{
  "n_mels": 64,
  "hop_length": 160,
  "win_length": 512,
  "vocab_size": 32,
  "norm_position": "pre",
  "head_dim": 64,
  "parallel_block": true,
  "num_experts": 8,
  "lr_schedule": "step"
}
Rows from block 6 of a small CTC audio transcriber, named by matrix and row number. Rows with one number within an expert belong to one neuron, the router's apart. Each number is 128 + 24 x the weight over its row's rms, rounded and kept within 0 to 255. All counts start at 0. After the name is the row's rms in percent of the matrix's.
Before each expert's rows are labels from the 100 clips, of 14976, where the router gives the expert most weight on average: "top examples" is what is common among them. Only what is clearly more common there than usual is listed. The data: read English sentences (LibriTTS-R).
# router: router (model.blocks.6.mlp.router.weight, 8x256), inputs 86-171
# gate: expert gate (model.blocks.6.mlp.gate, 8x128x256), inputs 86-171
# up: expert up (model.blocks.6.mlp.up, 8x128x256), inputs 86-171
# down: expert down (model.blocks.6.mlp.down, 8x256x128, transposed), outputs 86-171

# expert 3
top examples: the word "in"
router.3 104 [169 150 143 118 112 170 137 153 109  61 124 129  78 131 125  96 101 148 175  98 146 121  93 143 153 157 111 165 134 101 160  86 164 106  88 162 164 148 145  93  80 134 105 113 120 143 117 132  93 162 155 139 129 124 135 116 126 102 121 103 106 144 127 115 114  89 100 138 169 134 120 146 114 135 115 144 134 111 153 128 109 130 124 118  93 127]
gate.0 099 [ 81 120 102 148 105 151 153 107 102 156 101 138 134 153 111 118 132 111 121 119 123 155  85 116  88  87 186 138 157 143 152 145 120 127  96 104 103 159  92  88 143 115 155 131 106 100 123 144 121 132  79 157 101 134  84 155 144 137 128  77 122 152 143 175 128 116 171 120  89 146 106 157 176  90 124 126 125 124 149 131 128 157 144 148 116 131]
up.0 099 [103 107 109 174 117  96 162 128 127 152 126 133 118 148 105 156 101 110 142 116 146 134 161 131 116 127 150 111 106 182 100 131 116 131 152 119 157 114 124 182 149 155  98 109 143  95 151 148 121 156 139 125 150 148 154 115  98 159  96 126 100 141 133 106 157 155 141 115 109 142 161 135 125 105  94 154 123 122 140 123  93 112 125 135 113 136]
down.0 096 [117 132 135 169 136 102  83 158 106 138 132 109 143 140 170 142 121 120 119 140 131 109 202 132 169 135 120  85 149 153 101 157 112 130 132 140 142 170 154 116 122 130 142 136 158 121 156 120 116 144 115 153 133 120 148 135 105 107 135 147 117 122  89 122 118 115 141 153 158 127 191 170 137 180 154 147 139 117 119  88  88 120 111 141 167  93]
gate.1 102 [110  95 119 160 126 123 145 105 133 132 128 161 109 123 111 128 125 114 119 145 155 135  81 100 114 120 132 136 164  98 107 115 167 123 112 155 136 153  91 152 121  94 122 104  53 136 135 156 122 158 117 163  96 139 140 135 159 126 129 107 113  71 118 104 134 135 125 168 144 163 140 153 121 110 106 160  97 123 141  85 107 116 138 152 110 134]
up.1 101 [158 109 106 141 193  87  90 110  99 104 141 136  90 127 132 150 172 125 103 128  84 130 131 126 100 129 175 107 108 150  98 136 109  97 122 135 136 122 139 124 153 120 150 130 161 116 125  95 120 130  87 143 127 149  99 142 132 124 125 135 130 141 148 113 141 171 120 107  73 115 132 133  92 129 120 107 137 124 137 139 153 129 123  95 114 136]
down.1 103 [158 101 136 157 116 124 102 125 133 163 121 152 105  96 110 185 119 127  91 155 151 145 110 128 152 170  99 139 125 113 144 113 155 139  70 105 143 161 123 131 138 154 111 134  69 138 112 123 128  90 146  88 123 104 140 107 129 133 150 115 168 116 148 149 116 129 125  99 106 161 140  90 125 120 156 108 103 105 149  88 150 152 125 123 141  94]
gate.2 095 [ 74 128 131  83 106 122 138  87 138 144 130 171 140 137 115 119 128 112 140 129 149 135 113 124  91 152 121 154 123 130 175 102 105 128 129 142 113 113 124 142 114 100 131 137 106 122 105 125 190 142 142 150 138 130 154 117 112 140 136 143 164  98  97 122  69 144 125  84 113  94 131 148 122  97 107  86 155 132 100 127 152  84 104  69 157 155]
up.2 096 [185 167 162 132 147 127  91 134 134 119 152 117 114 163 134 120 126 152 127 106 134 135 166 130 130 131  76 102 114 126 156  91 143 128 117 138 152 149 170 136 121 144 178 185  82 129  95 114 161 181 140 113 154  83 125 128 145 133 181 157 116  90  88 144 138 131 122 113 119 161 154 138 137 118 153 127 120 111  96 138 147  92 123 158 138 140]
down.2 098 [ 98 135 151 126 126 124 105 122 168 115 104 127 142  54 133 138 128 119  88  96 117 132 172 158 100 132 147 112 182 156 114 132 133 138 115 153 129 131 127 129 155  86 125 148 134 113 131  95 139 158 127 141  55 103 126 145 144 131 106 111 112 123 119 121 123 138 114 105 146 108 169 120 113 102 133 136  81 130 102 110 107 158 130 140 104 125]

# expert 7
top examples: the word "of"
router.7 107 [108 113 108 175 174 123 130 136  85 118 140 130 133 147 133 101 102 133 130  93 113 126 138 118  85 100 144 114 136 113 114 185  90 153  80 129  85 127  91 146 134  79 146 165 127 138 133 108 120  97 117 129 137 134  96 138 101 127 127 139 135 130 145 128 133 140 131 122 114  90 146  95 152 111 146 141 137 158 121 135 157 154 137 105 132 113]
gate.0 115 [152 154 109  87 125 124  89 131 137 149 110 141 130 102 142 135 117 153 165 161 132 158 147 117 126  94 145 177 111 165 173 140 126 101 149 167 142 130 150 105  93 162 168 124  96 112  91 158 125 149 159 121 150 125 119  98 104 103 122 115 108 132 105 119 103 159 120 141 112 112  79 111 109 137 109  99  89 138 120 165 131 102 147 135 102 156]
up.0 106 [122 126 113 182 111 110 104 134 137  88 125  85 141 105  96 114  85 144 133 136 174 130 122 113 137 105 139 104  67 135 110 133 130 127 110 138 121 107 156  79 117 122  84 109 102  98 103 107 160 138 123 138 139 132 116 169 126 136 153 128 141 128 133 138 123 122 123 150 100 133 118 118 150 134 126 123 126  85 117 110 185 126  97 140 143 132]
down.0 109 [160 146 137 125 133 110  93 128 116 102 119 141  85 122 134 114 105  86 156 127 100  77 134 174  99 155 135 136 117 106  64 113 168 108 113  97 133  97 131 132 142 127 115 100 145 152 138 121 151 137 172 120 125 170 142 118 139 153  84 124 154 132 122 125 167 123 124 148 138 147 120 136 134  97 108 143 126 171 131 104 127 137 139 142 147 122]
gate.1 100 [113 134 117 175 126 125 113 156 126  87 163 110 103 131 148 137  99 137 109  85 159  68  99 137 171 100 129  98 106 135 125 166 137 125 130 104 176  84 132 157 132  86 109 147 115  96  87 150 134 117 113 134 125 144 147 112 145 140 110 124 159 116 129 151 130 142 128 148 104 128 128 165 108 138 117 157 100 185 141 138 120 166 111 136 167 149]
up.1 098 [ 69  94  88 115 141 129 161 102 143 139 195  95 146 150 120 189 171 113 107 105 114 122 117 135 122 152 133 144 105 138 123 141 118 156 100 144 120 115 153 163  97 129 147 163 141 101 134 148 145  99 141 136  80 129 134 144 136 134  94  81 108 119 111 147 163 146 147 156 124 136 162 102 136 107 104 110 117  87 110 120 135 131 119 136 134 162]
down.1 096 [129 118 138 133  92 175 126 130  93 110  83 148 102 128 140  82 127 148 153 104 130 152 156 168 106 137 167 137 119 106 174 131 113 122 117 144 142 179 155 145 117 145 110 146  90 191 131 148 118 155 128 169 141 135 177 112 157 123  72 106 114 162 105 121 161 107  90 102  77 112 107 149 121 133 114  96 129 163 151 126 146 158 125 133 126  81]
gate.2 108 [145 102 156  94 123 118 125 117 157 164 139 125  90 114 167 150 170 137 116 135 136 144 105 165 109 111 107 126 103 114 119 121 135 148  99  99 153 100 136 109 128 107  97 123 157 120 107 124 140 108 114  77 124  87 141 151 170 120 149  96 111 158 127 163 138 119 145 119 125 111 141  91  86 126 121 124  77 115 107 155 120 119 140 120 142  97]
up.2 111 [ 91 132 121  65 120 142 145 155 131 127 112 126 113 131 127  95 115 125 105 133  81 142 174  95 157 150 155 141  77 129 142  75 134 101 136 159 126 149 148 114 115 169 133 112 134 122 147 114 163  84 128 139 157 137 133 111  99  99 161 154 149 104 121 161 139 147 143 122 107 121 145 143 120 171 142 160 157  85 159 166 165  78 100 128  99 138]
down.2 112 [139 117 146 104 140 113 131 155 145 108  93 137 133 136 133 154  96  86 131 141  97 134 136 132 108 182 163 107 137  93 234 147 153 104 133 146  87 116 138 160 132 103  91 130 126 105 125 144  87 107 114 129 154 138 112 127 145 137 159 117 123 162 121 153 165 129 101 115 149 136 110 131 122 118  87 113 134 132 142 158 149 132  89 127  66 123]

# expert 6
top examples: voice: female
router.6 090 [138  84 126  79 138 149 121 160 138  85 110 114 124 110 123 172 126 129  69 169 137 148 150 125  98 142 133 148 117 116 138 123 140 114 177 158 133 120 124 145 164 125 143 151 154 105 150 104 134 120 101 134 108 119  82 107 124 160 163 136 126 149  92 137 145 116 112 146 105 162 120 135  96 152 149 145 107 112 150 118  99 183  90 106 120 135]
gate.0 101 [118 115 136 119 173  94 143 183 107 119 154 120 129 129 188 141 141 159 127 137 113 114  98 183 126 150 185 166 114 121 136 159 155 117  99 133  96 118  95 146 125  92  91 153 138 151 139 104 168 122 110  60 128 154 113 120  94 171 133  95 129 154 109 109 113  85 101 153 107 157 186 134  93 113  97 107 113 121 135 118 142 162 145 111 115 107]
up.0 094 [178 122 109 191  96 128 124 118 156 152 135 131 118 133 156 159 126 119 116 107 162 159 138 112 151 116  65 114 142 135  89 116 166 173 160 123 117 107  84 153 140 159 125 150 142 155 135 145 127 137 133 158 130 122 150 130 136 150 126 147 125 107  89 123 136 158  90 102 129  82 174 146 148  88 122  98 118 123 110 106 133 137 109  80 158 144]
down.0 101 [142 143 126 171 115  54 133 132 171 130 125 136 149 105 129 143 142 150 107 133 119 155  98 115 180 144  92 118  94  66 133 114 152 139 123 135 138 110  80  99 123 114 150 128 130  92 117 161 165 134 127 124 151 118 164 126 131  94 164 129 187  88 122 153 110  88 122 130 159 120 128 175 131 137 139 116 153  93 118 150 107 142 125 155 173 147]
gate.1 100 [119 138 119 131 159 184  91 137 165 148 130 105 133 147  95 123 160 158 158 137 135 153 138 136 134  87 178  96 114  96 118 122 178 124 206  94 133 160 161 131 127 159 155 105 157 118  96 143 148 149 146 106 165  99 126 146 136 153 134 112 117 105  84  93 121 105 137 162 106 141 116  99 150 182 136  69 119 125 127 140 152 128  90 105 143 110]
up.1 105 [132 122 119 116 130 100 129 149 129  87  96 113 134  94 178 149  90 147 110 113 116 126 135 140 113 160  74 101 141  91 163 100 134 140 146 147 139 154 118 136 130 117 133 147  81 138 126 145 160 148 129 127 144 124 104  84 137 180 157  97  81 142 104 154 140 133 139 107 151 127 106  91 130 101 161 144 159 116 107 107 121 149 121 152 160 126]
down.1 096 [162 130 167 107 137 137 152 143 124  94 109 121 119 125 132 104 114  94 145 147 125 151 110  97 164 130  90 119 125  85 132 146 102 152  82 105 110 197 124 145 133  89 119 119 101 144 136 103 148 159 175 102 107 125 186 156  98 117 126 149 179 114 128 171 114 138 118 159 152 101  90 118 148 158 140 154 120 124 111 132 128 159 125 127 105  75]
gate.2 098 [129 102 124 159 137 178  99 111 112 153 113  92 114 107 162 120 111 115 169 118 109 105 166 151 143 181 137 124 103 103 166  93 162 169 144 151 105 114 122 141 106 110 155  73 141 116 129 178 143 113 125 144 172 109 142 158  89  97 140 115 152 108 114 114 142 142 107 127 131  84 121 114 187 123 130 100 123 109 139 134 131 112 135 109 101  86]
up.2 095 [138 132 157 139 135 100 153 102 102  77 104 116  92 155 180  93 149 185 131 113 133 123 149  98 110 146 170 145 131 118 113 146 170 143 159 139 140 103 178 143 115 174 111 101 119 149 112 150 134 143 141 154  92 175 126 132 153 116 125 112 179 101 142 103 108 131 155 124 167 160 114 132 194 143 149 139 124 134 107  89 155 132 140 137 138 129]
down.2 100 [ 85 133 123 148 152 115 111 117 145 166 169 119 175 147 114 170 157 186 132  92 117 137 113 108 121 117 130 148  95 144 135 147 136 153 100 128 103 141 130 154 159  72 160 161 108 131 140 153  98  94 146 135 142 106 105 134 170 152 162 115 112 138 153 129 175 129 109 109 118  89 150 151  88 151 154 136 145 117 147 164 111 126 153 126 155 129]