From a checkpoint of a small CTC audio transcriber: arch transformer.
Rows from block 5 of a small CTC audio transcriber, named by matrix and row number. Rows with one number within an expert belong to one neuron, the router's apart. Each number is 128 + 24 x the weight over its row's rms, rounded and kept within 0 to 255. All counts start at 0. Numbers have three digits each.
Before each expert's rows are labels from the 100 clips, of 14976, where the router gives the expert most weight on average: "loudest band" is the band of the loudest frequency at the time of the peak. Only what is clearly more common there than usual is listed. The data: read English sentences (LibriTTS-R).
# router: router (model.blocks.5.mlp.router.weight, 8x256), inputs 43-85
# gate: expert gate (model.blocks.5.mlp.gate, 8x128x256), inputs 43-85
# up: expert up (model.blocks.5.mlp.up, 8x128x256), inputs 43-85
# down: expert down (model.blocks.5.mlp.down, 8x256x128, transposed), outputs 43-85

# expert 6
loudest band: 4000 to 8000 Hz
router.6:068108144128139120103153092127126088144133119073123152145134141141128085140154148146133145115163127117107152121149158151125091128
gate.0:110136122121144157147107124113134093098139128154164108141087127148092155146088120129104139170087095149149118146127128098108109142
up.0:166130113130174158148129132154149091134134101124158113126100098107111143203150122164168152153168118104138129185145119146159170127
down.0:127102152128110125128122110162120146154123126150126103152121138068167099124132115098150124149133146092128134055148147118110136134
gate.1:177111062119126130088109113104105166102105140116150125109147168090096141130150143126113121102105127124128130129149150091152131158
up.1:140159137135118122137176116161092153101141145113131083125130117127155154123127150164114087112114131141139139127142168157124141157
down.1:124169102147138116103117158159109156144136136122128100182141129142138141119113144140152133144093149113116142085095132116080148144
gate.2:142113097145149105151159105170171123157128147124102083113131118147138125168113113112122164169207140135117108125133112163103113140
up.2:132116122105184144143138141162128171169178153152137129089161126142068086176127127117157126125121167138136141082140118113108158086
down.2:187104140138131119135164125148126134123153112128136115103112074156159121138154151101108147124171100134146159124165146125127148176
gate.3:158096147107122107143124157111105130120138159119123144173152148156112157113093184146084112123154140113127137123146133122168123144
up.3:103107153110117139092148133149133099134114116113142107124137124114129104136118170127139096129163133110103129162119114111113163165
down.3:110125149140077110150086126109087158155120137141092119159150140114108141083116139127085131166167114159182135121120138081084037140
gate.4:207149106127137118130141124097103115144173140147121152127115157110093112095132139117128156129143134135094116124177106156173136148
up.4:105138153128155123193175121145123119128190108142188137150084142130099128136166127147135118148161181114143126135163165108131135120
down.4:133155144093165117133116156134119144172151122131104141118152076145102069115114107149160073095115140123157125103143129128105146133
gate.5:138106122119134139102196138082126114078143117145121164142109128124098157089134130132142173164151161115122120119125157134136084142
up.5:079096133130166079137145054177131147115123138119111158103131126164095117117108151078120117145104133106109123155131140078101149125
down.5:109123141112122123145117129150147134090180148141129134147100145154095134161143149114142123102131134076143168130136130122121101118
gate.6:110128142142090116170153128170124091144078170165129147141135082129138113149149116176146116138155130097140100156117115162142091108
up.6:141160198147101128119107111087141132148140140166153121102110090101135170162119115115093157101109167109085090113119156161124148124
down.6:112095156144117144135171143171097147141116150122147167139176126148102131161140144107122139118127116123108137164103138129112103115
gate.7:138122123167100158109108113141160119085147173120111136120084168145117140135129108143128123184112086127158157099134124151132117216
up.7:143146128115139122083122151153093159129152112146134100115109098140168104133140124106117122157131115141122149122152171104137106139
down.7:163142114090113092139121152104137122094117130120082099126137119102117149138131105129111088169095113134120078112152163150176113157
gate.8:164140106122117123132166087132104073097164143152142126136171150143128096128085123144131089112167122131069151166153125162112114156
up.8:142127122114095110192101128116124099133176144122151112152115147127179142152134103117116123112134136108096114102153121156126118168
down.8:117135131110144101135127074123125129091138118115124111144125142117121120101098137105105097167124170131129145103148120156129122123
gate.9:129103088139112134120080122137128136149143095124133128123113165112105133141092121074142170155142101119127099101118106111138140115
up.9:157145136117083116130110198171107109118112122142148144114133115129132147124114131161121100159104152126150144115143131093096130108
down.9:094130145121072137118103148118116068153135128116099103078108158142126130100097156129140154114159103127189104111127102116169121105

# expert 2
loudest band: 1000 to 2000 Hz
router.2:111107135112138126102146082115115094133165123163141097127127118130142119118135121103113120156118128120146085126122146128100106143
gate.0:113126174148146130145140153141088122113141097132110116135101127148097156115126125121129146138095129121133143065086138097129131126
up.0:119135145108093115144098105160088094118095172128133113098160123132141143111150144147131129119178083118133113099163103064128120111
down.0:080139163105073131122158141143091133128115131120122082117108067159139089158099132108137152136148126098155165191141139163134139135
gate.1:118131125120114145116124124133134053126125149157128084101113106107122124107110110094116159141135143136131123091096150124140113132
up.1:081123133121133134139089114147138092099106147111124115130104102156153121140155136096104146135133114108146125144142092138142104136
down.1:134126109089069100139178135107139108134158126139130094103125120121197118128126097126081130143159110129113109151103145094123151105
gate.2:177125106148079157145138125121152115143154147132091101103139116149142126116096157120124168113122114112167170133124103133141148134
up.2:118147137137095156091107126110138127135117093172077154127067096131162155089124141125151108150120122149131140138114137132132127119
down.2:166121159134159130120118134142142145110154109114126071150132142139084139145135160136125141123122151132100128145082124075138131123
gate.3:140075107110141154162125114138184139153112168150147147128118105136118124127076147159126125141123128153169099171165128119146155169
up.3:132151160134110125123078106088132130114150112156128146148176101107110174133081117126133129140100120139140134097142137145109105093
down.3:148123129093162103121171102107113074155112164132161109144103110128113130156133140142101142111100127164113143154117088150109080143
gate.4:151123162130132103121140152139130118197132133102149124134107088119126154098090110119140118169157143121149105134110145098123139201
up.4:161139120110121122204118124149158161077127112088128115158155132157127100142141134101100148147133133146130126142135139156142114066
down.4:123077127058152103108129104137105182148100130100176174093162175110127139134117133159157113109138139114155078114088115119106123168
gate.5:130107138158109124132122159107100135159139140126090116150130089146131097135136153150101145167073100158099127141145132137142100150
up.5:135105131159130177146157129149129111162128128122137117098101126120152140153142107108140094169147118130143143107115144110142110131
down.5:097105115152111136144138130129080120107148114127168119151158147097130144133117096161119133089142123141107094104131135139118109099
gate.6:150155116161133128088131111138149116118116106136154144169132139154158129126145136175109115106096099077116093141178125111137135066
up.6:169121088126129101141104159125134115167111167122108112108158129157128118138111111085148127125157136128132111131122119091109128167
down.6:155127111117132169124141108178102135109151146147119119138148110172143086154135110146100107140088060135129072121132132114123108142
gate.7:095121139174143098149129134171093158142123118125113155116181119122143140129151126107069101184139139064085131094122141130142094152
up.7:121072120164094127132126104157143135132159142112108186126145092148160121132168112137176125079123119141134131145135140083112094112
down.7:130137114117131124169106130117189079103133119146104098147100166120091127115161085108081158087107096139122122143112117139145123120
gate.8:073119158084136117118137142099134127142160129133151097131096104129116132150102123118122159155099123083132137117143113094102199160
up.8:112097083138102164142106143079115091150133120165151137110119142138119084109105123115168133121119120143124132157119156120153068119
down.8:108122119161132085156143119145108119135102130160106087132171115120123114111119142107137091156119094107125101133099117116116140186
gate.9:094149147166084136122104163151103097164117182158144148106127144141134101097110136135152142141128116174113107101123106120130121150
up.9:119134131166155151142122113127149135102114103146129133168140109111196144137151126134141109191103141100057142152111136112132106128
down.9:132125071098108134192138080102153105155129092112130102151128130152084081113160130160089136101122151152100162122126149116133126090

# expert 7
loudest band: 250 to 500 Hz
router.7:130044156134117116149093158112110119117132124136080096167151094132080111146130110153121126105126134134140080178134114142142167146
gate.0:128102087149087152132144136140176103100166161172081094120107119146122145124117117127143142125094112120170134147136103096149174131
up.0:147145116194092113132146119125182146097149138095127121114115099142139117089126148110107174133141100111134129109162113108095154139
down.0:150110170147138131176138084123141123089128128130145099149204136093141080094168145139132147119134137115150165112107177135150118092
gate.1:106157143150142196111167155096080120134111116175114112075124116096112153133134160127138140108111159114156098126154078103122129096
up.1:153118123130143173159124127132106138132093116099119131153138113158127118140124119091135115122147151104121110149154139185156179121
down.1:088145098157131122144129114088170103135110182118131134107160101108109109157129139163161105145100098108082124165108092173103176160
gate.2:158110069088086142133114088175138120074151100113130123158046094136142114112107157116113133136146124100183120154141116133131150146
up.2:162078093090164144105116144113107097157140176096172116098123129142108133207119117131140141140128133092097097122130117131097132112
down.2:095112120149158125166129153126099181112086142141092154105090127127109098102118165104186083147137105129112070126132142132145145079
gate.3:113145136132124101125120119095159129084172124145142170120110114134176149121121161108076129150115155137108143124076129100127108134
up.3:138134126164147093156139130103101118130168146110115131094153152131151150146112148094099122190127106132173121146069140149149174150
down.3:138126160124124128131164121120131135162114089074161088112163125113189172139087161167092133107115124113084138139131093080136096089
gate.4:116134112187107100134129124155161140085153095116132147122113161136133144134134132106127131084145163146132120127116117139152160142
up.4:135153151106106131099136128091179107088118113101116113129133136135089177145151123150155114087106149141170124093096134086161126073
down.4:107137123103135120142138153131116158152147146130111124114140072140155151098095101152158125178103182122107086136121092141108139141
gate.5:097116146101179124182138125154087159139138129156131125121124087126130145140171149123138122115138173133111110090098179141137122123
up.5:135134120111154137127126114073150150083094135117117182138159105090097094116133113116116154141140097118145122154112091100095124133
down.5:103092123110123153142079088109117129151116118129120158122137111156107159082130132117179128146128142130120136142141148151147108154
gate.6:154142108146084136133081140109131065161130125151097120121142108100106139138176138085108123154107175136157139142117180111110109131
up.6:141133115149093136132099133129125141110126148120095107142103113125124095148130167091128145145137164118144109129108166141147114107
down.6:128104146095157147145109112144145104150132103174176116134157112094143139136107084135147132089158133148108100113143110125137137090
gate.7:160148120145123134135152106143095089166146171121106142128120155135109112112100173109102150143078118125132136144081149126191132133
up.7:121138122129128149097142133100128092172120135162078102134127089198142130083116173118112125145096121117165096170145114115147163149
down.7:139148103114185151125109138130138130142154133108141140166124152136155117130102097109148091124158120126108141094089159090165153116
gate.8:117134118093134132113109110160112152116091098112119125141104182123116150131134110088089128111119086131128135143174150081125145147
up.8:131102141163165134138169100121110086153123152114138120126131119144079091120108139115107149155143171158127083141106130140056076159
down.8:077106107088137152113150118125125146184140136139142150150130109101129127139143125108194114118140135151117108125134152132180108117
gate.9:098142137135117138148137122112145116136165098113124141136153097125109147103099150107109098155159118088123115179079158095109132131
up.9:145126128121124123124079149131133119112127102142138121067188100132133140062173099143167074196160134111161113122107128146105117136
down.9:125129114124051112108170142156090110151120132106103121126139115111122153115123116179120170125091146101139111103124128172117151098

# expert 5
loudest band: 4000 to 8000 Hz
router.5:164098137125154148135109094136123129135111141107117173084127116135124139106095113150160132175148103160084154118095154111158058093
gate.0:119112143112100161147130104139138102139134150100094170140103135145095133130131145157086142118133145135123163150143135107129133147
up.0:105082119102132080149114145139116137129133130139133107153149128136135161129146159103137142124160118144143097124158115131133129099
down.0:133134114108146160155145119128117084127139103185126117118107130131107069127120109134119173166135113102160133081121096111202157118
gate.1:106140135150137124101100120114077134137110134152122144125103157129115109116129113157136144159134145131146127109137149120115098127
up.1:146147123152103130103107130158143161090184087130125117112123160168176111134166125133149125170138105129162113175133170101104149117
down.1:139128098160139123154113127110129161101120160180106146145082116128098119152143057145139108147132103130132127114093124188143127138
gate.2:183147132133135148127180134118145160072125124172117137131142120142129120129149161142175140109088158101076147147111157134112149130
up.2:125115112118101114149139111147123142098126144128113132093170109113151113142167176152128148135169117140114118144125146107108115122
down.2:106127149106146132152137109149117136179138163113167159103103094100146115125113145059129152173121155142123098101107136154095149150
gate.3:119120114151113138140089081109137132121178136118108132161149129106104128162137107185129116140118159128193132098112130107135103136
up.3:117138147143118155123126166145110126117154083119151137074109146158125094132110088131165147135120141127155158135130119141118129163
down.3:120093103164159136132101119084094142146138112116117109152129088135119090055150136126091103167113123083119144143131143139176108083
gate.4:159114118111147162095146157156135113065164150170101156145148141120168135137125163134138117132133146120118105105120120143116158125
up.4:154127133159100121145153161119112131129123139154118111134120143100154171107105111164117155113135081112097177145118136115118131101
down.4:111156167118138068118129109171098142123119085098149116108135110162097147183083127147132170143098123133152163147151142140109087120
gate.5:104132135115122091099121126150111160132094122150060109159112171146103133093112158120141140108096125125093136125179108144098179136
up.5:103117145107144118135141132098146145145065113126102089116136142126174105132146119137114144124127121141155113110127085149139134170
down.5:113126137151132146135136157119110138130072166113093127097130108124147135119184112125137135121126087166159128096127115147126144137
gate.6:128156155134155091147124164155128119182090151129142145112126174116152084121141157112119163133101164137090122114119128130141142077
up.6:110119134149105158099127123143183128101144117122079106131118125099141149154164079161127082158123114066147137162182129093135129128
down.6:132170134123110170149113166133116129107133077135126120136145112156120140118141099099147113161127152147149129077123131175152114110
gate.7:126123108146089197113148156136152145089126166100162160133096153103141141079141103093130155126128145126144137135112136148118115150
up.7:087131165096134102149134143114114156139124131144094121132139102153136124161143153136097117119164160122131115129158126067125155099
down.7:093140075139142129152109138140150107139131144132146161095097104158100132089132122094097125111141185146146147087160130088086081100
gate.8:136111119134143138127168146136111110146094131160184157085096119073136116108096123126169152137131175160127107125113138179141137106
up.8:145136132166164137176095103128077103119113115137201139127109132092140093147160145143134112160094133160116100146113092190161114153
down.8:115092144153130136105148159134077091153121122098119117145098115088164131106160126108132146095140124145117144148119126174100112114
gate.9:131138133068109111155116109090114083160123130134131099120110130179149151134129118087098131120170124074132154089127111149145140168
up.9:147096132133133154124159107102103124117100098053126149108158135157154131112136131114114137147127119132126132129114126160107105130
down.9:116146128110110157124118162172145078126161074154120130163108102148121148091126098141107142136097137148164127151133168108176110096